Rows from block 4 of the text decoder of a small audio captioner, named by matrix and row number. Rows with one number belong to one neuron. Each number is 50 + 12 x the weight over its row's rms, rounded and kept within 0 to 99. All counts start at 0. After the name is the row's rms in percent of the matrix's.
After each neuron's rows are labels from the 100 texts, of 14976, where the neuron reaches its highest value: "tokens" is the input token at the peak. Only what is clearly more common there than usual is listed. The data: single notes of musical instruments (NSynth). In brackets: how many of the 100.
# fc1: MLP up (decoder.blocks.4.mlp.fc1.weight, 1024x256), inputs 86-171
# fc2: MLP down (decoder.blocks.4.mlp.fc2.weight, 256x1024, transposed), outputs 86-171

fc1.492 134:56 57 45 53 53 67 47 35 32 38 38 39 64 76 26 35 63 44 45 36 51 47 51 29 50 47 60 76 55 60 51 57 70 34 41 26 29 40 64 44 51 65 63 41 33 59 50 41 55 68 64 38 42 50 43 25 42 50 30 53 50 33 58 31 54 30 57 45 62 51 36 52 47 46 58 49 40 53 46 60 45 63 60 72 30 42
fc2.492 143:55 45 64 74 48 56 48 39 49 53 39 63 64 45 44 56 41 34 49 49 56 56 44 41 41 37 51 83 35 41 43 58 52 46 57 65 36 54 75 50 34 44 51 26 47 49 54 52 30 53 64 36 45 45 48 56 42 54 31 52 18 42 53 30 51 33 21 55 54 61 36 43 64 45 33 46 51 48 51 58 61 44 26 63 54 60
tokens: "bass" (23); "flute" (21); "lead" (18); "vocal" (14)

fc1.656 109:53 67 68 65 53 41 61 67 41 58 37 64 69 72 48 50 43 40 57 38 47 77 50 36 44 45 56 40 37 44 57 40 58 50 48 55 41 42 38 31 40 52 28 40 36 65 37 35 43 51 35 47 58 58 43 33 50 59 30 56 82 22 34 39 56 36 50 45 51 65 60 37 61 54 69 53 60 36 33 67 50 51 52 51 50 66
fc2.656 107:66 54 50 52 56 60 61 68 57 66 54 62 45 58 61 64 28 63 49 29 44 58 39 61 72 43 51 44 47 43 63 58 54 57 39 45 64 53 47 49 46 37 59 43 45 21 53 48 52 56 61 68 25 66 38 73 42 46 73 45 25 44 13 53 66 48 62 50 47 53 66 46 52 48 37 21 56 49 44 73 61 58 59 44 37 37
tokens: "50" (26); "25" (12); "100" (7)

fc1.596 111:65 63 48 39 40 49 40 46 35 43 45 30 53 68 40 25 77 50 49 50 73 41 44 60 52 28 49 58 57 40 59 59 60 67 58 44 27 48 57 44 61 53 56 53 46 61 44 46 39 41 53 53 38 75 58 41 34 36 54 53 34 56 59 50 45 40 48 29 70 25 41 53 32 67 48 50 37 75 48 48 65 62 65 56 51 54
fc2.596 108:63 62 65 53 52 83 65 68 52 70 58 39 36 61 48 60 50 50 31 35 51 72 57 45 50 24 37 54 42 64 43 34 59 26 47 26 52 40 52 46 56 45 55 44 48 50 71 40 45 51 52 52 66 40 39 47 48 58 55 42 41 51 40 64 49 54 50 50 52 70 41 39 38 49 39 64 49 30 46 70 49 31 51 39 28 44
tokens: "#" (88)

fc1.713 096:62 45 43 65 34 48 42 41 47 44 41 40 50 60 37 48 66 24 54 39 38 43 52 30 38 53 35 66 66 49 55 48 47 63 30 29 47 55 59 36 65 65 60 45 31 34 50 35 53 60 45 41 60 42 43 42 34 67 44 32 51 55 48 64 61 60 50 29 75 41 35 55 59 33 47 78 41 54 53 54 69 57 46 49 41 45
fc2.713 093:47 45 45 48 56 33 55 72 56 45 55 68 59 58 72 45 83 43 49 56 48 63 39 53 29 36 40 83 41 47 37 14 67 40 47 53 51 44 42 51 27 30 41 50 45 65 49 38 28 50 43 40 57 46 49 64 53 37 49 46 47 69 66 37 42 39 60 44 51 59 54 28 43 45 35 64 66 39 45 38 37 42 54 47 41 71
tokens: "string" (41); "b6" (21); "b5" (13); "6" (11)

fc1.377 077:74 46 40 48 47 47 41 68 51 68 28 70 58 54 37 58 46 47 38 38 42 67 52 46 46 40 54 41 34 54 38 59 49 40 51 51 34 50 25 46 46 54 40 54 44 73 45 39 38 39 42 67 45 61 32 57 29 61 44 45 73 50 36 46 64 22 57 72 65 64 47 35 63 49 36 45 30 53 51 53 68 59 73 64 37 64
fc2.377 076:49 48 58 46 58 63 55 38 42 41 46 60 66 67 46 46 35 48 51 47 59 34 57 55 39 68 61 50 57 60 56 54 64 62 20 51 56 45 38 49 54 56 39 37 42 58 42 49 44 67 73 50 51 65 38 58 57 40 83 42 58 48 43 10 31 45 39 28 63 40 54 61 39 43 53 43 37 65 44 78 61 66 42 68 61 47
tokens: "50" (24); "127" (16); "75" (13); "100" (13)

fc1.694 096:56 79 45 53 42 48 40 44 32 30 19 59 61 57 41 71 36 28 60 40 23 59 45 41 47 41 41 56 39 43 44 59 49 63 47 59 55 54 49 43 61 66 52 51 22 42 45 42 56 50 51 54 48 56 59 39 35 58 52 47 69 55 30 32 62 29 35 45 78 45 30 51 69 41 61 54 49 56 34 57 54 45 46 56 63 71
fc2.694 101:62 75 53 44 59 72 86 56 52 40 50 64 50 44 52 38 45 39 48 47 53 76 48 47 45 64 43 66 54 46 43 47 75 61 49 49 66 52 28 49 41 22 38 32 27 69 52 50 51 54 69 63 58 46 34 61 48 61 63 56 51 58 59 54 51 63 78 28 62 57 67 37 30 40 62 59 51 67 48 45 45 54 55 54 60 50
tokens: "," (97)

fc1.214 094:85 56 56 40 58 51 31 68 59 38 56 43 51 59 39 35 61 48 66 42 60 42 51 64 45 17 31 28 48 49 45 60 48 48 56 41 29 66 44 42 41 53 49 57 47 40 28 55 55 63 48 40 55 56 51 34 49 47 37 48 60 50 31 45 46 40 46 35 60 50 52 55 67 54 77 30 48 66 62 62 49 46 69 57 32 83
fc2.214 086:65 54 73 52 65 81 48 48 63 79 54 49 33 44 48 33 52 68 31 43 59 42 65 61 64 47 56 37 30 58 73 41 51 45 70 55 58 70 40 44 50 51 39 43 67 52 55 52 45 54 33 53 40 51 70 58 49 44 54 63 49 62 45 52 44 57 41 53 36 57 66 71 42 55 48 14 60 47 43 75 57 40 38 51 33 53
tokens: "50" (30); "75" (21); "25" (15); "100" (13)

fc1.204 111:61 77 77 55 68 37 35 73 25 45 53 55 54 79 17 68 49 51 53 40 34 75 60 60 42 41 51 45 46 52 63 60 57 33 54 39 40 47 31 47 58 26 38 43 39 41 38 58 46 57 56 57 39 62 42 46 37 83 47 39 49 35 27 28 45 42 47 50 56 68 58 39 56 68 70 49 48 44 51 49 43 51 57 64 40 72
fc2.204 107:58 58 52 47 63 46 47 59 67 57 62 46 50 57 55 57 47 54 46 38 47 75 43 62 36 54 58 48 27 51 58 35 62 45 37 59 52 60 29 48 48 49 28 31 41 52 30 54 40 44 63 67 32 56 39 55 49 40 64 35 33 39 39 46 60 61 53 47 35 57 73 53 39 41 57 18 50 39 63 78 48 64 51 36 41 67
tokens: "a" (61)

fc1.454 101:62 71 38 51 63 56 53 72 32 47 37 29 67 86 44 46 43 54 60 43 63 67 46 58 49 26 43 39 49 27 45 50 42 62 59 57 32 55 52 37 64 60 37 44 51 58 48 32 44 45 61 45 48 67 39 35 36 50 52 24 43 59 55 48 37 32 51 34 63 30 42 41 44 57 61 61 55 64 44 61 62 58 48 61 59 61
fc2.454 113:58 60 52 45 45 66 37 70 59 64 41 45 28 47 46 62 42 76 25 55 41 38 55 51 53 39 37 30 30 57 70 31 53 24 48 33 67 41 38 48 47 47 50 40 62 43 53 43 50 46 47 47 35 56 41 49 65 62 45 52 32 58 56 54 63 51 53 62 49 44 62 41 46 57 58 54 57 48 58 56 37 33 67 53 30 38
tokens: "50" (33); "25" (31); "75" (18); "100" (10)

fc1.308 101:52 49 52 57 47 86 49 67 45 48 53 44 61 70 63 44 49 42 49 47 42 61 57 50 44 42 55 46 57 36 23 61 52 42 60 48 32 56 44 39 37 39 44 61 58 51 35 41 37 41 37 47 49 54 43 27 42 51 38 70 63 44 30 40 44 54 73 62 44 46 66 55 41 55 66 39 35 64 33 68 37 37 56 76 50 71
fc2.308 097:72 67 62 50 60 51 39 63 62 70 51 64 33 52 50 38 58 58 39 53 40 60 42 55 59 44 58 50 38 49 54 41 49 30 65 45 60 23 54 58 40 51 45 39 38 42 82 49 29 50 42 50 42 69 40 47 38 54 55 55 32 48 52 49 47 48 59 59 47 69 32 68 62 56 64 35 43 34 48 53 30 37 34 46 32 42
tokens: "a" (90)

fc1.228 104:52 41 51 49 68 61 37 68 49 38 34 36 47 77 44 51 45 54 47 30 59 56 67 38 55 35 42 50 37 52 61 50 59 31 58 52 19 32 44 34 58 57 49 42 26 35 25 45 49 47 39 46 42 32 32 22 52 45 41 43 58 38 47 45 50 60 68 53 45 42 50 51 63 68 64 37 39 69 25 51 47 41 74 59 53 40
fc2.228 097:62 47 62 50 61 64 39 80 53 63 70 46 22 55 52 69 35 43 46 47 48 41 51 71 34 57 49 49 51 36 42 57 48 48 43 59 49 52 71 55 50 56 24 20 80 37 28 45 32 58 46 48 56 27 64 31 87 60 43 50 35 54 47 40 53 49 21 71 45 50 61 68 58 76 40 46 58 46 56 39 48 50 61 45 53 54
tokens: "a" (100)

fc1.626 111:45 55 41 58 47 46 53 36 43 56 41 66 49 52 27 40 58 37 40 38 58 97 37 34 45 49 48 69 62 48 58 33 51 43 44 50 45 39 37 16 71 44 54 62 13 57 51 56 35 47 62 45 42 38 33 39 54 45 60 51 56 46 60 33 51 55 57 54 48 55 43 55 27 56 44 63 47 46 50 47 65 56 72 65 42 35
fc2.626 123:60 34 49 63 43 50 54 39 67 46 47 32 57 52 51 71 58 43 44 47 42 43 55 38 57 32 56 60 32 36 23 45 53 54 57 34 47 57 48 54 41 49 43 38 41 54 63 53 56 60 37 34 59 62 40 33 55 39 33 51 46 64 47 53 64 39 58 32 59 66 69 44 76 53 64 33 53 48 53 58 67 56 38 35 76 51
tokens: "bass" (65); "mallet" (21)

fc1.64 094:49 43 60 54 54 59 32 68 46 42 42 47 48 53 51 71 41 41 52 35 41 63 51 42 47 41 39 63 61 67 39 49 63 55 53 46 44 49 38 42 61 45 42 50 25 43 39 60 55 44 45 59 67 44 53 29 57 69 41 64 57 53 37 24 47 48 45 44 66 47 75 46 44 55 70 63 52 70 54 54 42 59 70 60 37 53
fc2.64 097:57 59 51 43 55 56 60 56 51 45 42 40 47 72 63 48 71 33 77 52 52 76 68 43 36 57 30 52 61 51 60 32 66 43 54 50 47 49 30 39 41 41 49 44 50 60 43 52 33 66 51 64 43 49 46 39 38 47 44 64 56 61 47 41 39 50 64 43 49 36 50 24 49 49 57 54 49 49 57 44 43 53 59 71 55 70
tokens: "velocity" (100)

fc1.476 115:46 47 53 39 51 48 54 47 37 51 40 34 68 77 29 44 58 42 38 34 59 61 55 43 54 55 38 59 61 57 58 56 64 43 36 31 33 44 45 36 59 73 51 63 21 61 38 38 37 49 41 51 52 35 43 38 31 43 28 50 41 37 54 41 57 38 51 44 58 49 20 55 52 53 55 64 30 56 35 45 63 57 55 59 48 53
fc2.476 116:45 53 66 81 68 73 33 41 59 47 43 58 48 39 49 55 36 36 74 32 41 39 42 51 64 50 50 73 45 53 41 52 28 51 64 76 42 57 79 53 49 40 49 24 51 65 34 41 57 49 43 27 59 29 58 37 44 49 37 61 58 32 56 54 29 53 27 64 48 60 35 46 55 50 50 36 41 39 67 55 53 57 38 62 64 61
tokens: "bass" (28); "flute" (19); "guitar" (18); "vocal" (16)

fc1.326 121:60 41 63 48 65 73 50 47 37 24 61 45 49 57 46 41 43 43 64 38 48 19 51 50 59 34 67 56 60 42 50 94 37 42 48 35 47 72 65 67 55 53 54 47 60 44 52 39 57 50 34 55 53 39 57 38 51 58 35 56 57 51 48 43 52 46 37 39 79 47 26 51 46 53 57 52 41 61 37 56 62 51 45 51 41 63
fc2.326 113:60 36 26 46 58 54 57 51 59 69 51 68 49 45 51 43 62 63 27 54 43 57 46 55 49 40 59 65 49 44 46 53 38 33 49 38 69 62 64 50 55 57 55 14 48 49 57 50 44 58 37 55 54 53 48 63 51 59 46 48 49 67 55 43 44 45 55 39 56 61 57 83 50 38 52 11 47 38 33 66 44 39 30 46 50 58
tokens: "string" (43); "3" (20); "1" (10); "lead" (8)

fc1.67 122:57 62 52 70 50 58 54 61 61 45 47 74 38 36 38 55 31 33 55 51 36 53 29 16 67 58 60 57 58 40 30 50 21 33 54 49 67 48 40 60 32 45 52 54 44 36 52 63 29 72 37 48 52 61 56 53 58 66 55 51 87 51 22 37 57 38 37 76 41 38 53 50 62 41 62 49 54 34 56 51 44 27 49 76 37 71
fc2.67 132:73 50 66 51 47 60 59 52 54 45 51 39 36 52 42 55 47 53 44 44 59 36 53 57 70 51 37 78 27 51 62 64 80 53 53 39 41 54 66 49 55 35 61 52 55 31 54 45 66 68 53 45 40 45 29 60 50 51 50 50 15 38 52 50 35 56 48 38 55 57 18 45 56 38 41 50 51 64 53 63 87 55 38 39 49 40
tokens: "bass" (47); "keyboard" (34); "guitar" (17)

fc1.229 090:27 37 48 45 62 70 53 74 36 64 58 44 57 42 57 35 50 57 53 36 62 68 47 38 38 51 57 49 54 61 49 58 53 31 42 54 24 32 46 35 75 41 38 81 46 46 47 58 25 41 53 58 44 56 41 27 45 30 38 54 40 54 63 34 48 65 62 44 56 46 50 52 32 61 55 69 42 60 62 54 55 58 58 59 31 37
fc2.229 092:70 51 41 35 54 56 63 79 49 38 30 31 63 53 55 47 41 54 41 51 61 40 46 41 56 35 48 40 42 61 37 56 71 58 50 39 61 55 43 67 42 28 60 63 54 65 40 41 68 51 42 41 49 62 38 47 35 47 58 53 53 30 37 37 31 39 57 42 39 46 53 49 70 50 64 54 37 50 22 53 45 53 44 46 48 53
tokens: "50" (41); "25" (27); "75" (20); "100" (9)

fc1.654 091:55 72 66 55 60 55 36 61 41 60 24 23 54 63 33 60 40 41 30 19 52 65 75 28 38 45 39 57 36 40 72 52 69 40 44 31 37 44 41 26 73 46 39 38 34 43 52 42 39 57 48 43 45 31 44 28 43 55 49 46 46 49 45 50 51 42 43 46 59 35 41 35 74 33 61 59 45 59 31 46 55 50 50 60 47 47
fc2.654 091:46 36 33 69 32 38 43 74 60 51 74 57 24 48 43 66 14 43 69 36 45 50 47 66 51 84 62 47 46 50 55 54 38 43 53 70 55 40 64 63 39 52 30 37 43 61 36 45 38 48 60 39 33 32 60 54 65 71 57 44 43 35 42 51 57 60 50 72 55 65 66 56 66 49 41 33 41 59 65 51 67 65 65 45 73 37
tokens: "a" (99)

fc1.659 097:78 58 61 48 64 60 42 50 51 48 56 57 37 41 64 44 50 52 62 36 75 49 46 52 75 44 49 47 86 76 36 77 40 52 49 50 45 58 44 51 37 46 59 46 51 49 53 41 40 50 62 71 54 69 42 49 54 65 32 64 39 69 53 38 53 60 63 80 43 33 57 41 53 44 69 42 58 55 65 55 29 45 58 67 61 51
fc2.659 090:34 58 62 48 46 52 66 44 50 50 51 37 65 64 34 54 26 40 56 50 39 47 42 60 53 71 53 58 13 48 64 71 54 38 65 81 51 55 48 37 47 52 43 48 60 34 55 57 43 47 61 37 59 69 66 48 43 63 38 57 38 56 38 45 55 61 38 51 55 52 60 43 44 71 47 25 51 37 40 57 52 47 26 39 58 57
tokens: "acoustic" (18); "c" (16); "bass" (11); "keyboard" (10)

fc1.661 100:49 34 49 39 54 49 54 52 39 64 45 23 35 70 65 53 61 41 59 49 56 52 53 42 38 56 37 62 73 59 52 63 61 59 32 65 57 74 23 68 57 37 52 61 36 46 53 66 39 45 45 76 55 48 52 53 37 42 22 65 45 56 48 55 45 63 64 35 73 32 52 55 49 66 54 64 54 81 58 43 45 69 56 63 57 34
fc2.661 099:50 44 38 57 51 58 55 37 52 37 55 47 55 52 55 56 91 37 46 55 31 71 58 39 39 53 34 59 71 46 27 26 57 45 53 47 43 52 43 39 57 30 35 43 53 72 49 57 40 29 29 68 65 40 47 51 47 23 48 39 61 64 62 57 52 55 78 32 60 36 56 18 36 47 55 68 42 56 73 59 48 38 48 47 50 64
tokens: "velocity" (100)

fc1.75 094:47 51 41 50 40 44 41 59 32 50 42 35 56 58 50 41 46 22 67 32 46 54 41 50 47 60 61 44 84 66 50 43 35 52 31 58 50 38 54 37 68 47 56 57 43 71 48 45 57 47 35 60 55 56 47 46 48 36 54 73 52 66 42 38 46 36 48 47 32 36 49 34 62 40 51 49 38 67 47 61 69 83 54 46 59 55
fc2.75 089:53 39 49 43 47 65 47 48 59 40 61 45 51 52 57 65 65 56 44 66 38 63 50 48 49 44 49 64 59 40 32 29 62 60 52 54 55 56 33 41 31 31 56 49 33 55 71 53 43 65 49 59 60 47 28 39 37 56 43 59 48 71 57 50 59 57 53 47 58 38 50 24 30 54 44 55 58 64 59 55 43 46 47 58 47 68
tokens: "acoustic" (85)

fc1.424 105:41 75 61 63 42 42 38 56 42 50 42 27 44 70 34 76 45 45 47 46 50 58 76 54 47 34 58 49 35 26 65 79 77 31 54 33 45 42 49 28 55 33 40 60 35 43 45 56 51 62 45 33 41 42 34 30 42 61 48 40 46 45 38 50 50 53 46 50 38 48 50 47 65 57 63 49 28 56 40 48 41 45 53 53 59 64
fc2.424 104:49 50 21 55 64 40 45 72 35 42 43 76 41 49 69 68 36 53 44 48 51 57 49 76 40 65 46 32 55 56 53 50 39 44 36 60 53 53 33 44 43 49 23 22 62 43 41 45 57 38 48 78 50 51 62 45 53 60 52 49 50 41 40 33 52 46 60 72 43 68 68 39 50 48 35 46 37 61 53 65 48 51 74 46 55 55
tokens: "a" (100)

fc1.206 108:57 54 61 56 76 69 25 59 60 48 49 35 41 62 55 58 46 53 45 42 53 61 69 51 48 34 37 34 58 43 47 73 59 15 53 32 30 55 35 54 33 46 37 42 40 29 32 70 39 52 28 54 47 48 43 39 61 62 44 43 46 57 33 45 47 64 67 72 37 54 54 48 35 56 73 27 29 70 43 78 34 50 51 49 39 66
fc2.206 109:68 51 58 44 34 54 28 57 63 68 58 45 30 45 51 37 59 45 51 37 33 58 61 54 51 49 44 45 27 50 61 57 49 38 57 44 52 52 41 61 29 55 46 14 25 30 60 44 41 48 39 51 28 46 49 57 53 65 66 59 29 50 39 45 55 57 54 71 47 70 57 57 74 52 41 32 39 38 41 50 43 32 23 49 43 53
tokens: "a" (61); "g" (39)

fc1.372 118:60 91 50 62 72 55 43 68 45 49 38 53 35 62 52 55 48 50 49 53 51 61 50 37 55 32 45 35 58 21 51 57 54 46 42 46 29 59 39 36 43 39 43 54 56 48 55 61 61 62 43 35 53 51 51 37 46 60 60 42 65 42 22 33 59 38 43 62 47 61 57 51 38 66 75 44 44 52 32 58 38 39 79 53 35 59
fc2.372 116:70 61 53 55 57 63 54 43 56 78 52 48 38 51 53 39 44 44 45 49 45 55 48 66 52 63 43 44 57 53 64 46 45 45 37 51 53 42 36 43 48 32 54 47 55 45 52 55 58 66 63 51 32 85 49 44 36 56 61 43 34 29 36 45 76 69 53 59 29 54 50 48 49 50 51 31 54 40 49 71 52 55 75 63 42 32
tokens: "50" (31); "25" (29); "75" (19); "100" (14)

fc1.264 116:56 41 55 53 33 51 35 44 33 31 52 42 73 55 46 59 63 29 61 41 31 42 50 46 49 48 57 66 48 38 47 70 53 56 29 38 34 65 61 48 57 47 53 47 49 63 58 36 46 59 53 36 53 55 41 36 50 62 42 69 62 43 55 49 45 30 45 31 56 21 35 45 54 46 58 58 26 64 53 62 54 70 75 73 58 60
fc2.264 114:59 60 42 57 47 57 54 55 62 68 60 46 81 44 46 52 56 55 46 71 55 42 56 41 24 46 39 41 37 46 42 30 46 48 53 60 55 55 45 58 45 39 71 50 51 64 54 59 49 52 44 39 62 47 62 34 45 49 51 63 52 69 70 49 56 47 41 34 46 53 60 46 55 55 41 57 53 40 54 23 54 45 55 51 49 32
tokens: "string" (67); "a3" (18); "3" (13)

fc1.174 098:57 81 60 55 63 65 47 61 43 57 50 40 45 66 35 75 47 34 63 35 44 60 59 65 44 45 42 32 35 34 57 69 61 38 64 29 42 66 37 41 64 27 26 53 38 44 44 82 40 63 45 65 45 63 28 38 51 55 31 66 47 63 29 28 54 53 49 54 68 45 43 46 56 56 68 48 52 39 41 57 34 66 60 50 41 58
fc2.174 108:45 61 52 37 49 55 59 38 59 58 69 59 65 49 45 36 68 44 35 37 63 63 43 79 67 40 51 41 48 42 44 55 16 24 51 69 45 44 47 53 59 41 59 43 70 49 53 51 44 74 46 70 30 66 53 40 52 67 48 42 48 61 55 56 50 46 48 70 44 51 59 46 28 63 54 21 54 62 56 80 54 59 44 21 44 59
tokens: "a" (92); "g" (8)

fc1.48 092:59 25 43 56 49 64 41 57 51 54 57 39 60 52 48 41 46 55 62 31 56 49 51 39 59 51 43 69 74 45 43 56 44 17 37 38 58 33 78 47 62 45 39 66 54 37 42 49 55 66 50 62 58 38 55 51 40 42 59 54 45 33 62 40 43 43 43 45 56 37 51 65 64 37 55 63 37 53 44 74 48 55 65 82 50 40
fc2.48 096:34 45 49 41 41 59 41 61 48 35 59 59 71 31 53 30 65 24 41 49 67 47 63 71 51 20 43 68 60 60 52 52 47 57 46 47 42 41 50 45 52 31 62 36 80 67 48 48 48 63 42 38 57 52 34 55 41 57 48 48 62 61 81 35 48 42 61 55 49 64 49 49 48 19 51 55 37 38 47 64 35 60 54 41 50 59
tokens: "string" (71); "lead" (19)

fc1.152 114:51 62 69 50 50 58 62 39 33 44 52 61 49 58 41 36 64 47 47 35 48 47 48 45 46 36 63 59 48 66 55 79 41 53 48 27 51 46 60 43 59 55 72 38 52 37 49 36 41 60 54 36 31 63 46 34 49 56 35 58 41 34 47 39 58 25 37 52 57 42 22 68 48 40 42 51 36 56 38 60 61 56 51 51 42 51
fc2.152 110:59 36 76 67 56 66 44 70 54 60 46 67 54 39 52 48 58 38 54 42 42 66 50 32 45 39 54 52 40 43 37 44 45 27 52 48 34 37 65 53 45 51 61 25 48 52 60 39 36 59 55 54 59 51 30 70 48 37 47 68 50 56 66 50 57 44 36 55 47 72 57 42 51 46 33 42 59 30 26 59 64 36 28 43 51 32
tokens: "bass" (20); "reed" (17); "guitar" (16); "flute" (15)

fc1.27 111:54 34 54 54 46 61 55 57 32 36 50 28 36 68 55 40 53 46 71 36 68 29 40 29 48 45 43 44 63 48 39 58 80 69 46 39 49 59 26 56 76 52 52 61 44 43 44 58 40 47 41 75 54 52 55 53 42 62 30 50 47 57 59 53 48 63 64 26 61 11 63 56 63 61 52 69 59 79 63 29 55 62 64 48 45 35
fc2.27 102:65 40 33 51 58 46 35 53 48 69 41 43 51 55 48 58 73 47 62 48 56 73 45 62 41 43 42 45 67 44 36 39 66 40 65 47 63 47 36 57 53 28 36 43 25 74 77 64 39 49 41 64 72 49 50 55 55 33 56 59 63 76 39 60 51 67 73 46 55 53 76 32 52 61 46 64 64 66 63 59 41 41 60 56 41 76
tokens: "velocity" (100)

fc1.55 110:51 49 55 55 43 54 41 50 32 39 36 49 66 69 38 43 42 44 57 53 53 44 40 47 60 48 51 59 48 36 55 55 67 63 34 55 37 55 63 42 56 47 52 51 68 49 39 30 48 51 55 45 36 55 63 32 23 61 27 60 48 56 40 61 40 35 52 35 69 27 46 40 53 51 54 79 31 55 48 53 65 60 57 51 65 52
fc2.55 116:52 49 28 56 51 55 68 68 61 70 35 36 43 59 54 47 54 73 54 50 44 41 52 44 30 63 50 42 44 64 50 19 64 32 55 61 67 46 45 63 55 48 56 51 47 52 52 70 44 56 52 44 55 57 48 44 65 31 63 54 55 62 57 57 51 50 56 46 55 52 55 43 54 47 51 38 56 57 78 37 54 35 50 51 47 34
tokens: "," (91)

fc1.369 104:49 34 66 50 57 51 54 54 46 43 58 41 54 64 50 34 59 35 56 41 51 45 65 36 53 52 63 57 66 49 49 72 57 35 48 35 45 54 59 58 43 63 48 37 47 35 44 37 28 53 39 67 54 56 50 42 55 59 29 54 51 34 49 31 62 37 54 40 43 56 34 67 48 49 44 54 25 69 42 57 62 51 56 68 34 51
fc2.369 103:66 47 59 51 39 59 57 49 62 66 46 49 60 43 49 40 64 59 59 49 48 51 49 31 55 36 66 52 24 59 38 66 45 44 35 23 72 51 60 47 36 45 50 14 31 50 56 43 43 58 59 42 54 51 39 65 51 54 57 47 56 48 58 34 49 47 42 55 53 64 24 65 49 40 46 47 54 11 35 76 58 37 24 56 28 36
tokens: "bass" (38); "3" (31); "lead" (16)

fc1.292 122:66 42 71 44 59 67 41 54 39 50 44 39 41 60 45 44 45 58 49 47 56 37 54 48 63 57 49 44 64 22 55 77 45 52 50 49 28 64 43 75 40 53 59 59 54 36 36 48 54 53 39 55 52 36 56 44 45 40 31 67 35 58 49 42 49 48 38 35 66 39 41 62 57 49 65 52 48 78 51 62 54 50 57 55 34 58
fc2.292 127:60 48 63 64 54 62 41 40 52 64 44 43 33 37 48 36 44 54 53 50 32 47 41 75 50 52 67 55 48 53 42 45 37 46 58 45 91 46 53 55 42 57 40 29 26 45 50 40 26 45 52 76 46 66 70 62 49 37 61 36 57 51 35 46 61 43 59 58 52 77 52 60 43 39 38 09 50 28 53 76 41 43 41 43 56 62
tokens: "#" (100)

fc1.260 101:55 43 52 43 56 68 49 53 33 42 61 62 60 58 42 62 51 32 62 39 58 50 50 20 53 68 31 54 84 52 35 50 58 64 51 55 44 51 32 57 66 52 49 60 44 59 58 60 45 26 29 66 58 42 30 33 47 46 32 69 47 61 61 35 36 56 67 42 54 18 44 49 52 47 48 66 32 79 53 50 63 61 66 53 48 57
fc2.260 101:64 36 48 63 53 36 41 56 53 49 49 38 41 48 46 62 53 29 57 45 31 68 40 46 33 55 35 72 54 67 36 27 68 50 67 59 48 51 42 52 54 39 39 47 36 74 52 54 28 47 37 48 70 43 57 51 55 34 50 53 51 71 49 65 54 58 66 44 60 47 62 34 56 60 56 58 50 60 68 54 40 50 47 44 56 63
tokens: "velocity" (100)

fc1.383 116:47 52 64 58 47 61 63 37 43 40 46 51 46 54 38 42 51 40 48 35 55 61 62 38 67 32 62 67 49 53 49 54 46 47 58 20 34 51 46 42 54 66 64 44 32 60 44 29 40 62 63 27 45 51 51 23 55 47 21 49 42 46 56 46 56 23 59 38 56 48 42 65 60 44 58 41 37 60 46 65 64 54 43 77 46 50
fc2.383 117:46 44 73 71 51 60 32 53 64 54 32 52 54 38 45 58 46 32 52 53 51 55 41 35 25 41 51 63 33 47 48 61 41 41 54 48 34 53 59 58 37 55 49 20 43 50 49 47 08 61 47 54 44 52 54 54 43 49 42 53 41 48 56 38 50 40 42 56 54 51 43 60 61 27 29 32 63 34 46 62 55 36 30 59 51 51
tokens: "bass" (45); "flute" (13); "lead" (12); "vocal" (9)

fc1.313 084:67 40 60 44 37 50 41 48 58 49 47 47 45 44 27 54 45 41 59 38 57 53 53 29 53 46 40 68 59 54 41 42 47 36 42 23 40 29 56 46 58 46 52 56 49 45 39 31 54 53 61 41 52 49 39 41 54 47 41 42 65 49 39 45 45 44 39 48 65 25 46 59 63 40 67 73 26 44 63 62 70 49 69 66 62 42
fc2.313 084:67 59 62 54 47 52 60 48 45 41 55 29 78 50 38 45 58 33 47 65 61 64 53 57 34 61 35 55 54 73 55 42 60 72 65 54 44 64 49 34 35 54 47 32 49 81 41 53 55 53 58 47 71 43 68 62 38 25 32 49 51 46 41 73 49 49 58 36 35 41 52 29 70 53 45 64 47 68 40 56 53 57 37 53 36 49
tokens: "string" (42); "c7" (12); "4" (10); "vocal" (9)

fc1.349 117:57 78 68 65 57 47 34 64 39 76 51 53 51 45 35 56 41 56 62 44 44 69 39 38 54 44 54 50 53 40 75 51 47 41 53 46 43 49 32 32 46 34 42 69 36 52 34 55 66 55 40 49 56 39 37 33 57 52 57 45 64 29 28 40 43 45 56 52 32 54 49 47 36 56 61 47 55 53 44 54 36 51 42 60 43 73
fc2.349 121:71 59 51 76 60 58 51 52 61 88 35 59 31 53 52 45 39 60 56 54 47 43 50 59 61 54 54 36 61 62 61 45 39 47 51 47 69 61 61 55 53 49 46 73 61 26 57 55 41 53 63 61 09 86 40 49 46 51 60 58 34 42 34 33 64 48 50 58 31 48 39 57 42 58 34 33 50 57 50 64 53 62 60 63 48 14
tokens: "50" (27); "25" (21); "75" (19); "127" (13)